config = dict(
    model='contrastive audio-text model',
    dataset='synthesized solo parts of chorales (CocoChorales)',
    train_examples=39062,
    noise_aug=0.002,
    n_mels=64,
    hop_length=320,
    input='log_mel',
    spec_augment=False,
    win_length=512,
    tokenizer='word',
    vocab_size=56,
    loss='softmax',
    embed_dim=128,
    encoder_arch='convnext',
    encoder_isotropic=False,
    encoder_norm='layernorm',
    encoder_activation='relu',
    encoder_mlp_ratio=3,
    encoder_layer_scale_init=0.1,
    encoder_inner_norm=False,
    encoder_patch_size=[4, 4],
    encoder_conv_stem=True,
    encoder_depths=[5, 5, 5],
    encoder_widths=[96, 192, 384],
    encoder_kernel_size=3,
    text_encoder_causal=False,
    text_encoder_width=256,
    text_encoder_layers=7,
    text_encoder_norm='layernorm',
    text_encoder_norm_position='pre',
    text_encoder_activation='quick_gelu',
    text_encoder_mlp_ratio=2,
    text_encoder_head_dim=32,
    text_encoder_fused_qkv=False,
    text_encoder_bias='none',
    text_encoder_qk_norm=False,
    text_encoder_parallel_block=False,
    text_encoder_inner_norm=False,
    text_encoder_positions='learned',
    init='torch_default',
    residual_init='none',
    optimizer='cautious_adamw',
    learning_rate=0.0016,
    beta1=0.95,
    beta2=0.98,
    eps=1e-10,
    max_grad_norm=0.5,
    max_steps=11400,
    batch_size=512,
    epochs=149.4,
    lr_schedule='linear',
    final_lr_fraction=0.01,
    warmup_steps=570,
    weight_decay=0.2,
)
Rows from block 10 of the audio encoder of a small contrastive audio-text model, named by matrix and row number. Rows with one number belong to one neuron. Each number is 50 + 12 x the weight over its row's rms, rounded and kept within 0 to 99. All counts start at 0.
After each neuron's rows are labels from the 100 clips, of 14848, where the neuron reaches its highest value: "peak on" is the class under the peak; "strongest on" is what is common among them. Only what is clearly more common there than usual is listed. The data: synthesized solo parts of chorales (CocoChorales). In brackets: how many of the 100.
# fc1: MLP up (encoder.blocks.10.mlp.fc1.weight, 1152x384), inputs 0-383
# fc2: MLP down (encoder.blocks.10.mlp.fc2.weight, 384x1152, transposed), outputs 0-383

fc1.241:57 56 23 59 64 34 52 37 43 42 54 40 66 38 41 29 48 56 31 61 65 66 51 34 44 58 36 53 71 57 75 52 95 58 58 65 40 50 46 63 47 56 27 62 18 52 53 67 52 52 41 81 46 62 55 23 36 58 49 59 56 50 39 54 54 28 68 68 53 52 54 51 50 45 54 46 50 52 35 39 54 36 68 58 64 52 40 62 53 47 49 41 57 53 64 63 40 29 35 43 53 57 17 52 39 54 53 55 65 39 47 34 42 43 59 67 48 47 56 61 39 72 47 30 45 53 47 52 44 39 36 53 44 50 47 60 59 44 63 55 40 38 50 24 65 59 57 55 26 30 66 56 63 40 42 53 65 39 47 45 53 53 63 58 41 20 54 83 53 44 50 44 52 52 64 37 62 45 39 39 42 51 47 61 56 51 50 45 55 48 46 52 70 59 52 46 50 54 49 42 41 55 52 47 50 70 56 33 51 75 25 62 67 58 69 51 66 77 60 52 48 49 41 43 57 46 48 48 47 53 53 47 39 59 57 61 60 53 40 40 62 38 52 54 65 56 35 45 57 53 41 58 80 47 55 52 44 45 54 33 39 42 62 47 34 61 61 59 55 55 48 50 56 43 29 69 63 46 46 56 36 57 64 54 54 46 76 41 53 52 49 59 59 68 47 53 56 30 44 52 45 54 32 40 41 73 26 55 39 38 21 56 46 58 63 63 59 45 44 43 72 44 39 44 59 45 63 70 65 47 62 19 49 52 53 45 61 50 63 55 40 15 40 43 33 53 32 63 61 37 55 59 45 62 47 58 22 36 29 36 56 21 48 38 40 52 41 50 56 57 54 60 32 38 43 60 46 55 55 39 32 41 08 53
fc2.241:57 47 45 62 28 30 61 32 57 50 37 46 55 27 48 74 41 33 39 50 49 45 43 53 46 46 44 39 54 56 48 31 54 54 67 64 37 43 61 64 48 50 41 48 58 58 40 41 48 57 27 51 48 57 52 46 39 89 39 49 36 58 60 48 58 32 58 56 54 62 56 60 65 38 70 46 58 44 62 63 52 36 66 61 57 41 54 71 69 45 43 66 70 51 53 24 39 34 65 54 48 46 42 51 49 51 62 43 11 44 58 70 77 50 54 56 43 48 45 72 38 44 34 31 71 60 55 40 38 57 48 46 48 62 40 62 66 49 45 46 37 42 38 34 27 37 56 70 39 42 60 48 47 55 54 76 67 37 29 39 65 47 40 51 53 49 49 55 74 57 59 57 40 70 52 61 36 28 34 59 66 41 43 33 42 60 45 49 54 56 52 48 68 51 66 54 57 61 69 43 47 30 58 42 29 56 54 37 31 61 42 63 51 46 54 94 66 48 60 61 59 75 35 50 63 45 28 55 48 52 36 52 47 67 48 44 56 50 65 48 51 46 67 25 64 63 21 47 57 56 61 43 64 54 33 64 51 54 57 50 54 54 57 62 41 57 59 55 45 58 56 59 67 45 49 55 49 52 60 41 61 30 80 61 43 59 48 18 59 59 55 51 44 50 62 33 43 45 59 60 53 20 31 71 37 50 51 45 33 42 37 51 50 55 49 65 54 48 42 47 63 53 47 42 35 48 35 53 52 33 66 36 41 54 52 57 39 55 57 45 35 35 71 18 62 38 64 47 21 45 33 57 61 35 60 37 58 46 45 51 47 55 47 46 50 55 57 56 30 42 57 42 51 67 51 47 47 13 70 50 60 39 55 47
peak on: silence (77)
strongest on: note D4 (62); bassoon (48); note C4 (39); note G3 (38)

fc1.55:60 51 54 52 72 37 55 52 51 56 65 84 32 60 63 30 36 64 56 52 59 40 48 50 44 55 35 47 41 58 51 56 55 45 68 48 24 69 55 69 57 32 47 58 48 59 29 38 60 67 75 57 62 76 50 43 52 55 46 45 50 56 45 62 34 54 37 62 54 43 44 74 52 60 41 37 54 36 57 59 25 45 39 59 37 52 44 72 70 48 71 60 47 69 49 34 46 29 50 41 38 56 18 56 39 55 56 38 56 59 57 75 38 34 51 66 34 55 38 65 40 42 55 44 66 43 51 63 32 51 46 45 19 27 44 52 34 51 44 63 63 42 23 40 50 56 41 39 32 51 41 21 54 44 81 62 42 29 59 42 57 53 39 53 46 59 61 51 43 42 57 55 62 63 38 51 41 75 52 47 50 54 31 42 48 62 53 77 45 46 46 52 58 74 57 56 42 57 52 66 46 41 41 50 62 63 68 23 38 43 58 53 50 26 41 36 87 39 70 52 54 41 31 75 36 58 58 45 56 59 56 52 80 35 44 48 40 40 35 62 53 50 45 57 46 32 79 60 55 59 53 49 52 43 47 31 48 63 52 63 33 59 37 69 53 72 58 41 52 49 42 42 71 50 63 58 67 41 61 45 31 33 43 47 36 55 44 40 29 36 41 49 39 54 27 33 38 51 48 52 51 57 55 36 66 56 47 46 71 47 46 56 34 75 56 42 50 53 61 51 64 49 37 54 47 55 56 67 34 52 53 55 45 56 42 61 45 40 34 60 48 46 47 75 29 37 54 54 49 45 46 63 37 54 43 58 35 37 50 53 53 32 36 62 73 39 50 59 47 59 48 47 60 48 67 51 70 44 40 32 62 40 46 62
fc2.55:64 38 65 41 69 48 53 63 60 50 39 37 39 43 48 41 56 46 30 60 32 76 54 39 43 36 67 53 43 64 48 55 49 46 41 38 61 44 56 48 45 30 56 48 44 60 45 52 62 45 62 52 13 56 66 43 81 46 58 48 43 36 53 49 28 67 68 40 43 43 40 59 35 40 25 46 42 45 41 44 55 49 47 54 50 43 49 52 26 32 43 64 36 45 62 46 33 40 59 39 44 36 69 49 60 49 73 44 72 45 46 39 22 57 18 39 56 65 59 50 49 42 54 60 66 43 43 59 42 45 46 50 40 47 61 36 57 42 57 79 43 45 37 67 60 62 55 61 62 49 34 63 42 45 53 51 27 38 49 56 54 42 55 57 42 56 52 41 34 47 19 72 57 51 28 55 53 79 75 38 20 61 64 55 66 33 71 53 46 49 47 56 53 50 35 47 73 45 39 57 64 50 53 33 62 55 61 39 62 47 42 46 49 39 35 30 33 60 49 55 37 30 62 50 39 64 44 39 47 40 51 56 56 30 54 45 56 38 39 26 60 48 56 57 32 49 45 62 38 48 53 42 49 53 48 60 62 30 43 18 47 49 55 45 62 41 32 51 63 23 48 44 35 49 48 56 46 59 30 46 61 48 47 44 49 73 33 65 30 43 56 63 58 40 47 46 76 48 66 44 51 45 60 45 35 59 44 57 77 54 36 47 36 68 46 31 42 49 56 46 49 62 48 74 85 51 57 74 62 61 44 48 63 56 63 40 45 64 60 51 36 53 50 36 66 34 39 75 52 33 58 56 55 64 42 56 25 45 45 66 51 61 60 37 38 57 43 67 64 47 48 53 23 49 44 45 55 54 43 51 26 61 59 49
peak on: silence (71)
strongest on: note C#4 (96); tuba (66); note D#4 (30); note B3 (28)

fc1.469:77 53 49 49 43 56 45 27 58 60 52 52 33 29 56 29 62 60 55 82 30 55 64 70 43 65 54 46 59 47 45 55 56 47 40 53 45 51 58 46 43 53 57 50 54 65 47 29 55 57 62 47 53 50 71 32 61 52 51 27 49 40 36 65 47 55 41 61 33 42 43 54 32 65 40 27 45 35 45 49 50 49 39 47 45 60 30 73 44 52 29 47 55 59 49 65 49 48 47 44 33 49 22 57 60 59 46 60 45 48 52 60 37 43 64 32 37 60 49 48 15 58 50 45 63 53 40 56 26 46 43 60 51 48 58 52 41 51 59 60 61 11 38 54 59 59 55 55 50 56 45 48 52 38 46 58 59 62 81 44 60 85 55 66 51 54 63 70 51 49 21 19 47 40 41 40 36 55 48 66 53 48 55 36 64 58 51 67 55 54 27 63 41 53 45 54 28 63 50 44 49 32 48 43 47 72 57 38 24 41 49 46 30 63 40 40 50 81 34 57 44 40 53 57 51 66 53 54 47 61 49 56 53 43 49 48 35 47 23 39 62 54 53 41 38 49 83 52 44 55 53 58 47 52 34 64 60 44 52 46 49 25 43 63 55 70 55 73 39 57 51 28 70 48 46 58 65 43 22 55 46 46 47 39 57 69 57 58 66 43 55 41 52 48 52 50 47 49 65 41 49 58 37 64 63 60 42 53 65 49 53 48 49 52 60 44 44 13 39 58 62 57 52 41 58 36 26 41 18 56 29 43 52 44 54 54 68 47 55 38 36 26 57 56 62 56 52 48 38 52 49 58 37 23 42 51 59 67 36 56 45 44 46 33 60 56 52 50 57 62 40 63 34 44 67 81 65 43 43 67 38 69 29 58
fc2.469:48 46 52 54 68 39 51 46 49 58 45 46 58 45 52 65 44 54 29 46 25 36 47 39 67 53 38 30 55 53 35 63 75 74 60 68 28 43 39 21 58 38 38 59 65 83 40 41 38 39 54 64 61 25 56 63 25 61 36 47 24 35 48 58 56 53 51 50 42 36 65 32 47 81 50 61 63 28 52 62 36 50 57 52 57 60 43 64 48 38 40 76 67 51 50 35 30 46 66 53 41 65 48 36 42 52 51 55 44 49 54 89 64 55 72 27 44 70 52 46 54 42 51 28 35 52 49 35 44 69 53 35 56 54 41 79 62 66 40 62 38 80 52 30 54 42 59 51 51 58 60 35 49 35 72 44 39 49 54 60 48 45 46 67 37 50 61 50 55 46 48 58 45 66 32 60 36 35 68 48 64 63 49 52 39 63 54 77 45 43 57 45 53 62 69 40 46 65 30 46 52 70 57 37 62 60 62 49 57 50 48 63 50 36 45 39 64 48 67 52 45 44 35 53 44 64 46 28 49 43 45 42 62 60 55 49 52 40 35 39 51 68 58 31 51 53 69 37 40 50 49 55 32 66 47 68 40 54 40 76 44 37 59 47 61 44 54 31 43 34 65 65 44 54 70 47 53 43 64 68 45 38 54 64 55 46 37 52 56 47 39 35 45 56 44 78 47 38 39 71 51 40 44 49 57 59 33 54 57 54 41 43 44 34 63 56 37 73 47 62 62 41 25 50 45 60 39 42 71 32 53 48 54 41 77 69 52 50 62 40 52 54 61 52 26 41 32 42 42 73 49 41 60 55 36 37 56 45 44 30 45 73 55 49 47 46 68 41 46 52 44 48 57 52 58 53 45 45 55 62 33 55 56 59
peak on: silence (99)
strongest on: note G#3 (81); tuba (65); note A#3 (37); note F#3 (27)

fc1.186:52 47 52 53 62 57 28 55 46 60 33 59 49 44 51 52 43 58 60 73 60 37 34 65 39 55 47 74 40 73 60 49 45 41 42 66 64 46 55 54 68 28 48 45 35 49 39 56 48 52 59 56 53 56 57 54 53 50 64 46 64 61 27 46 51 29 31 41 52 57 50 60 48 46 73 56 39 59 40 45 67 50 68 43 34 45 50 38 23 30 53 28 50 52 60 36 48 60 44 46 63 42 49 67 52 44 58 45 33 63 64 60 64 62 15 55 51 27 42 52 40 52 42 39 59 43 35 47 56 61 47 60 51 43 41 38 40 60 57 59 76 26 53 49 45 54 42 54 34 39 55 49 48 38 46 53 37 53 38 58 70 46 49 50 50 46 70 32 59 63 45 49 66 53 58 60 72 51 52 55 42 10 37 75 53 36 52 58 48 50 39 54 37 49 46 57 52 48 40 42 67 67 58 39 46 31 49 51 44 66 54 62 52 50 49 73 47 51 77 56 35 59 43 58 62 22 48 41 45 69 24 41 62 49 49 40 49 67 58 60 49 32 45 48 39 36 43 51 66 60 52 64 47 41 53 50 61 52 32 76 42 57 52 12 59 40 47 55 51 43 52 42 27 38 21 60 51 34 45 58 37 50 38 46 47 35 61 57 57 54 77 45 51 69 48 56 61 36 59 60 56 71 73 20 37 54 63 41 47 52 42 73 43 56 36 51 55 54 75 41 52 37 23 53 71 39 43 54 57 56 36 61 54 48 10 52 73 65 45 58 68 56 23 33 49 55 41 46 60 42 65 53 51 28 47 45 68 54 44 40 60 61 61 61 56 53 38 55 54 68 88 48 48 41 53 43 53 54 27 57 59 58 49 45
fc2.186:60 64 63 43 43 46 48 43 55 50 55 35 42 67 64 56 63 76 87 74 39 56 76 58 52 52 43 40 43 74 55 72 60 66 43 87 49 45 55 46 34 69 51 25 40 56 65 38 51 54 39 48 48 72 44 19 55 67 51 39 55 54 41 44 62 61 50 40 55 80 33 45 51 50 47 48 41 31 58 53 56 52 42 62 52 39 29 60 58 60 60 47 38 40 53 54 51 67 66 60 57 41 46 55 46 54 37 54 37 50 35 54 29 53 50 70 35 42 43 43 55 51 23 45 50 42 55 66 47 36 38 55 44 65 57 29 33 48 57 33 64 46 22 44 44 46 42 42 46 45 50 44 55 61 32 48 56 47 42 48 39 66 33 72 50 70 61 59 49 38 52 62 61 41 20 38 72 27 42 45 54 40 54 76 45 48 50 62 58 38 50 51 35 56 56 79 39 53 45 53 39 37 34 49 70 38 39 40 70 77 70 48 45 48 54 44 48 61 64 42 58 56 34 62 49 37 44 65 56 40 40 53 79 48 34 52 56 59 53 70 43 48 61 53 34 59 53 47 53 53 40 53 53 57 53 57 68 59 38 70 63 36 47 49 25 37 62 34 67 61 53 50 39 62 62 52 57 65 58 46 39 61 27 22 57 45 66 40 46 53 33 70 56 56 50 52 42 60 51 72 67 40 60 43 57 54 56 44 58 52 45 48 55 49 45 52 73 60 44 63 47 38 46 50 34 71 56 49 49 23 46 51 49 45 63 46 21 52 66 61 68 49 50 62 65 59 56 38 24 48 64 67 35 52 66 44 39 69 54 56 46 53 31 47 43 46 67 38 62 43 44 64 27 18 45 53 41 61 50 52 51 48 41 59
peak on: B4 (59)
strongest on: note B4 (62); clarinet (37); oboe (36); note A4 (27)

fc1.473:69 57 73 56 47 46 52 78 33 51 46 57 30 49 46 45 52 55 48 49 73 58 46 47 55 32 69 48 46 36 65 51 96 11 48 50 45 80 42 46 50 62 44 45 32 62 61 46 46 47 58 52 42 48 35 45 48 52 45 50 66 44 64 50 39 46 44 65 55 65 50 57 55 55 67 52 44 36 57 59 51 43 75 32 57 57 51 48 53 31 31 72 41 42 67 60 25 61 73 59 18 47 57 48 47 36 61 53 45 41 60 40 39 41 74 52 55 58 43 46 38 64 43 53 51 32 61 44 25 46 49 44 39 45 38 51 32 44 61 59 53 53 39 56 67 60 40 56 43 55 64 25 64 52 53 44 45 16 63 53 48 46 37 54 30 56 46 54 54 69 16 48 59 49 53 53 51 57 32 49 42 57 51 28 53 56 47 68 47 52 53 44 64 48 63 49 62 83 54 53 42 31 61 59 64 38 48 33 51 40 46 54 45 53 73 32 54 55 50 57 52 56 61 56 39 55 52 50 52 63 42 37 67 61 42 53 47 54 40 41 46 53 30 57 53 48 38 67 64 57 49 64 45 38 41 61 28 39 53 47 47 53 56 36 42 48 59 68 53 53 45 70 46 61 38 54 46 42 68 57 58 26 56 51 65 41 51 46 34 39 66 73 19 47 41 25 51 40 50 34 57 42 65 54 46 44 34 55 56 48 55 47 38 46 68 49 60 30 44 63 63 69 38 38 70 39 60 57 33 53 55 47 48 36 75 60 49 38 50 52 56 36 42 61 37 49 47 47 51 61 65 30 26 62 52 43 53 48 13 48 51 39 67 59 30 44 48 27 47 46 35 52 37 38 74 51 52 82 39 49 71 63 30 48
fc2.473:49 49 32 35 63 44 40 56 36 45 56 62 81 42 47 61 30 46 38 56 47 55 43 45 50 53 38 48 31 36 34 54 44 34 41 43 46 38 38 38 49 46 38 50 36 42 43 37 25 39 51 28 35 53 61 59 58 44 65 51 34 68 44 58 47 35 33 46 56 52 42 40 51 54 54 53 44 48 44 68 55 65 62 25 41 33 67 35 45 41 64 37 47 35 55 33 46 60 47 49 57 60 50 44 56 37 69 53 48 40 25 56 28 55 76 39 40 67 57 34 84 15 62 62 53 63 51 42 69 57 63 64 62 64 75 53 44 61 48 79 35 67 42 26 68 54 58 50 28 33 53 52 50 46 64 33 53 42 73 64 32 38 67 42 57 55 52 47 34 39 43 81 58 58 43 29 47 39 45 68 27 37 19 60 54 51 59 57 62 77 40 36 63 35 52 60 52 46 53 49 46 64 50 44 45 50 69 37 46 49 50 56 53 53 35 28 41 51 77 62 39 37 47 56 54 43 27 43 48 39 56 44 56 52 59 35 59 53 52 58 34 61 45 65 47 54 53 57 56 61 47 38 55 33 39 52 42 48 40 34 31 55 57 59 51 31 46 54 56 46 43 32 32 66 57 48 59 47 60 83 55 49 50 52 36 62 60 51 53 44 61 59 38 53 46 71 50 24 40 62 34 48 57 49 48 40 56 67 53 57 43 59 38 32 35 53 48 42 36 44 55 41 75 61 53 41 36 43 29 64 45 73 50 64 67 44 57 39 50 45 56 39 46 57 57 57 58 33 55 38 60 58 48 60 45 69 60 37 56 34 37 28 61 52 56 54 70 52 42 68 60 49 65 52 22 58 45 50 36 71 33 72 34 53
peak on: silence (92)
strongest on: note D5 (72); note E5 (30); note C5 (28)

fc1.239:59 43 39 37 48 56 32 48 56 58 53 48 33 64 46 36 44 43 70 48 74 51 44 77 41 32 67 61 22 49 51 47 48 50 56 50 70 49 57 44 61 30 80 57 48 17 42 59 47 53 42 38 52 39 62 50 63 58 58 69 66 52 23 71 53 53 33 48 37 47 56 50 46 57 54 38 48 55 54 60 43 37 45 48 27 43 49 64 42 56 44 50 60 71 40 53 45 45 50 42 52 63 40 42 41 44 45 48 63 37 53 60 54 44 20 52 62 58 30 59 41 41 56 55 53 43 32 65 50 46 50 60 38 48 67 54 81 41 29 56 67 58 54 53 45 54 37 47 59 74 34 36 33 57 51 43 29 51 44 59 39 49 51 51 48 58 86 53 68 44 66 56 44 42 58 48 66 46 30 49 57 54 54 58 52 49 56 55 52 26 60 39 45 61 47 55 40 54 51 62 66 59 57 43 35 49 47 39 24 64 73 45 48 54 43 65 71 40 64 45 40 40 36 29 46 34 59 47 45 50 51 36 32 60 31 54 50 24 71 21 72 54 47 42 54 53 48 51 68 49 56 46 54 54 53 50 56 45 45 59 58 88 43 54 52 52 50 51 49 57 44 35 46 48 61 48 62 46 68 55 37 40 53 55 38 52 49 43 59 59 48 30 26 66 47 44 41 47 59 76 44 44 62 18 43 39 69 47 48 51 46 47 70 72 48 54 47 52 56 26 51 50 41 38 39 31 53 48 34 48 41 55 66 74 06 30 36 54 45 72 78 55 53 43 52 43 46 36 78 46 48 60 76 15 67 52 42 50 46 47 42 57 49 53 35 54 48 39 74 66 41 50 35 46 55 51 52 51 72 52 48 51 49 65
fc2.239:64 60 36 42 42 40 45 61 47 51 53 42 26 58 68 42 46 58 72 79 47 50 53 56 35 57 53 62 38 36 60 64 39 41 39 60 63 51 48 54 51 57 54 43 27 33 69 44 42 39 32 19 30 70 54 55 56 34 40 56 71 45 46 62 60 42 39 35 74 56 35 56 71 36 53 57 68 55 40 68 55 48 58 59 48 15 59 48 66 57 45 30 43 52 52 35 48 42 33 57 48 27 73 42 46 46 38 65 47 48 34 45 35 50 63 50 37 25 48 35 74 19 46 38 65 49 71 59 63 45 39 53 53 58 58 44 47 53 53 44 49 66 52 42 41 48 50 39 56 57 65 70 64 51 45 44 56 64 53 57 59 67 28 30 38 42 60 34 22 24 64 62 63 39 70 58 44 48 30 43 45 45 56 48 64 50 43 54 60 67 46 49 56 27 39 47 64 52 58 61 56 40 34 57 42 51 70 24 49 41 35 45 60 47 39 50 45 39 70 60 49 58 51 48 52 41 31 61 68 45 74 52 62 42 33 45 69 55 49 74 56 37 46 63 48 44 57 49 62 65 57 71 55 57 47 38 54 71 56 23 44 34 50 48 52 58 55 54 65 66 50 32 50 46 36 55 67 51 59 57 72 54 57 46 55 66 52 28 44 45 38 54 29 59 46 61 58 60 55 35 45 23 37 55 36 36 78 40 48 43 43 36 36 26 21 59 34 54 59 52 62 62 32 65 54 51 33 51 35 57 70 49 56 47 53 42 53 56 38 56 59 57 48 40 59 51 61 38 46 55 52 66 50 57 56 63 51 56 71 57 49 50 48 75 60 39 68 31 35 55 63 54 51 33 41 65 52 67 35 56 64 45 44 41
peak on: silence (61)
strongest on: note F#4 (87); horn (47); note G#4 (40); note F4 (34)

fc1.301:52 47 42 56 47 56 58 79 36 58 52 76 34 37 64 32 44 49 35 60 58 41 53 48 65 67 53 78 50 58 63 48 55 14 65 45 40 49 53 34 37 43 67 62 14 46 30 49 45 43 43 68 56 84 44 39 42 29 57 56 58 74 44 55 55 57 63 67 77 55 56 40 43 40 47 43 54 53 25 36 46 25 42 49 40 44 59 42 66 49 42 52 46 39 56 62 48 55 43 56 54 52 37 52 25 48 63 36 48 41 54 51 30 41 61 66 57 36 44 51 32 61 52 38 56 32 51 32 54 59 60 51 52 34 26 60 38 58 51 59 57 24 68 46 54 45 72 33 53 47 55 62 54 51 60 47 52 54 34 49 54 54 60 73 64 51 59 50 47 66 47 49 38 48 57 63 53 66 40 50 56 51 41 44 41 42 51 82 55 34 41 66 34 43 46 40 53 64 38 51 52 53 76 48 55 33 51 44 53 67 34 53 27 28 58 53 43 42 59 55 56 60 42 38 47 49 67 32 53 66 40 42 61 75 59 50 37 64 46 41 62 47 43 51 52 24 52 51 43 40 39 57 50 71 46 51 34 67 33 32 35 63 48 43 64 45 51 58 46 45 44 45 67 50 36 61 56 52 30 58 55 39 57 63 42 26 49 54 57 41 70 53 39 62 49 73 66 42 69 49 55 45 80 33 45 40 58 61 48 64 35 45 37 61 55 42 83 45 54 57 42 48 41 36 49 48 71 52 52 60 28 55 38 42 38 31 55 49 61 52 52 49 41 59 16 33 23 53 43 56 62 56 42 39 56 53 61 53 31 37 49 63 46 27 50 55 48 33 73 55 69 51 74 52 34 49 66 42 43 55 70 62 52 57
fc2.301:23 66 52 29 49 59 32 49 65 50 70 62 23 45 64 49 59 55 46 61 60 57 45 37 62 40 50 49 43 36 53 53 53 35 36 52 56 62 41 25 47 65 51 49 35 54 55 30 63 47 35 55 52 49 65 39 65 31 57 38 47 38 41 54 37 75 68 50 42 14 61 55 40 57 39 56 77 49 48 51 44 38 43 54 48 60 55 54 47 55 44 37 51 47 29 45 47 59 70 39 61 34 63 51 38 56 54 36 73 37 46 45 32 46 36 34 36 51 63 50 68 50 60 49 59 32 36 37 28 40 50 49 50 52 29 46 46 59 58 49 60 64 45 62 36 43 62 58 49 50 50 60 56 44 58 44 45 59 60 61 59 54 43 54 55 58 60 42 35 29 27 71 52 74 41 63 59 57 67 36 30 67 44 39 51 30 67 38 45 28 49 56 41 63 44 30 29 22 46 50 79 60 63 61 52 71 48 45 76 50 45 42 64 55 45 37 67 60 51 54 37 31 81 44 57 43 49 45 38 48 56 39 66 63 48 27 37 43 55 61 43 50 58 44 46 31 74 62 49 55 56 33 48 46 66 39 49 40 47 71 45 53 68 56 58 45 47 50 70 26 51 55 32 55 83 51 33 24 44 62 57 72 33 44 37 45 39 59 50 43 35 54 56 57 59 64 46 47 74 66 57 60 49 46 59 38 61 39 63 58 74 60 28 75 72 42 53 51 53 48 43 48 54 55 58 56 66 40 43 59 36 30 42 52 45 52 64 20 43 54 55 39 55 39 28 56 57 44 51 49 57 52 47 37 33 79 43 41 49 33 36 63 63 64 51 53 52 52 55 49 38 62 49 41 46 52 54 69 34 36 53 32 46 52
peak on: silence (94)
strongest on: note A3 (87); note B3 (40); tuba (39); note G3 (35)

fc1.360:50 59 63 51 67 60 53 59 46 68 31 87 48 36 38 53 43 54 54 56 71 47 48 65 57 37 58 61 25 40 53 56 64 55 54 59 44 56 40 52 48 44 42 42 35 55 50 51 42 45 42 53 44 42 68 52 59 66 63 44 51 52 52 48 36 36 33 44 31 55 47 62 47 48 45 55 50 41 45 52 54 46 48 44 42 44 58 55 51 48 44 49 53 69 39 52 55 35 54 58 67 47 48 49 42 47 53 51 56 46 53 55 40 67 53 74 57 49 51 36 38 82 20 48 63 48 57 51 53 44 47 45 52 71 47 49 59 57 52 71 52 46 42 30 64 40 30 49 50 55 39 44 50 48 52 62 41 12 60 53 45 37 41 47 61 41 33 62 70 78 56 37 64 48 56 46 58 61 52 49 48 44 51 35 35 54 57 61 37 49 46 50 45 76 65 29 46 59 36 42 43 40 52 45 49 43 54 45 46 48 57 63 48 22 63 47 69 53 71 48 62 51 57 52 48 40 70 57 55 54 35 43 70 47 50 54 46 55 59 45 49 40 33 51 64 40 54 69 62 57 55 47 56 41 47 48 31 60 05 69 55 77 43 44 48 49 42 56 74 47 50 59 57 36 33 85 50 43 31 44 45 41 28 62 69 28 66 51 68 50 70 52 58 57 21 32 68 49 56 67 76 51 75 47 20 34 49 30 49 49 53 52 33 62 76 40 29 32 58 44 72 46 38 46 53 42 67 66 19 24 36 59 55 61 36 41 69 55 51 48 48 37 41 49 50 52 38 53 51 24 67 47 48 33 38 58 40 43 66 50 38 50 37 46 69 49 26 35 45 81 41 38 39 54 41 51 25 37 58 56 67 60 57 48
fc2.360:75 64 71 35 60 42 65 47 52 53 39 43 65 41 58 51 47 48 37 62 28 50 83 36 63 50 77 50 67 50 50 48 54 60 50 56 43 41 43 58 64 47 53 54 56 49 65 54 32 64 48 65 52 38 19 45 55 53 63 21 55 57 36 13 40 46 27 37 48 53 42 48 60 76 59 43 47 48 59 31 62 57 52 50 37 33 41 39 51 52 39 72 59 60 48 53 36 47 69 56 63 59 55 51 36 41 51 70 44 55 34 53 33 74 42 56 56 52 59 53 45 56 21 50 52 71 54 49 45 57 64 70 58 38 55 45 16 47 69 50 61 39 26 23 46 51 46 48 48 48 51 28 39 56 36 42 46 55 50 38 41 40 49 51 45 49 51 67 39 50 61 70 58 29 42 50 39 51 34 52 47 40 46 44 59 52 71 53 61 63 46 40 52 63 46 54 49 36 38 49 47 43 29 59 39 46 39 46 45 58 72 59 47 65 30 63 51 55 62 41 54 62 58 45 56 55 52 58 55 49 58 60 43 50 33 55 41 70 56 53 42 65 41 63 42 29 34 54 42 59 55 51 64 41 59 71 70 72 36 25 59 25 35 52 51 34 38 39 41 38 54 23 49 32 39 66 37 49 42 44 48 36 38 30 38 57 55 31 58 59 44 45 60 61 37 58 40 53 34 50 37 49 41 65 58 71 60 61 42 45 42 57 58 44 29 62 65 55 52 62 43 43 66 70 32 73 66 63 36 47 51 46 56 56 43 62 43 45 56 73 41 39 64 57 45 59 64 58 31 36 47 86 38 30 47 49 54 54 47 50 68 54 36 41 63 61 68 47 56 44 76 31 37 58 47 39 31 42 65 56 58 74 63 44
peak on: B4 (88)
strongest on: note B4 (88); violin (45); oboe (32); note C#5 (32)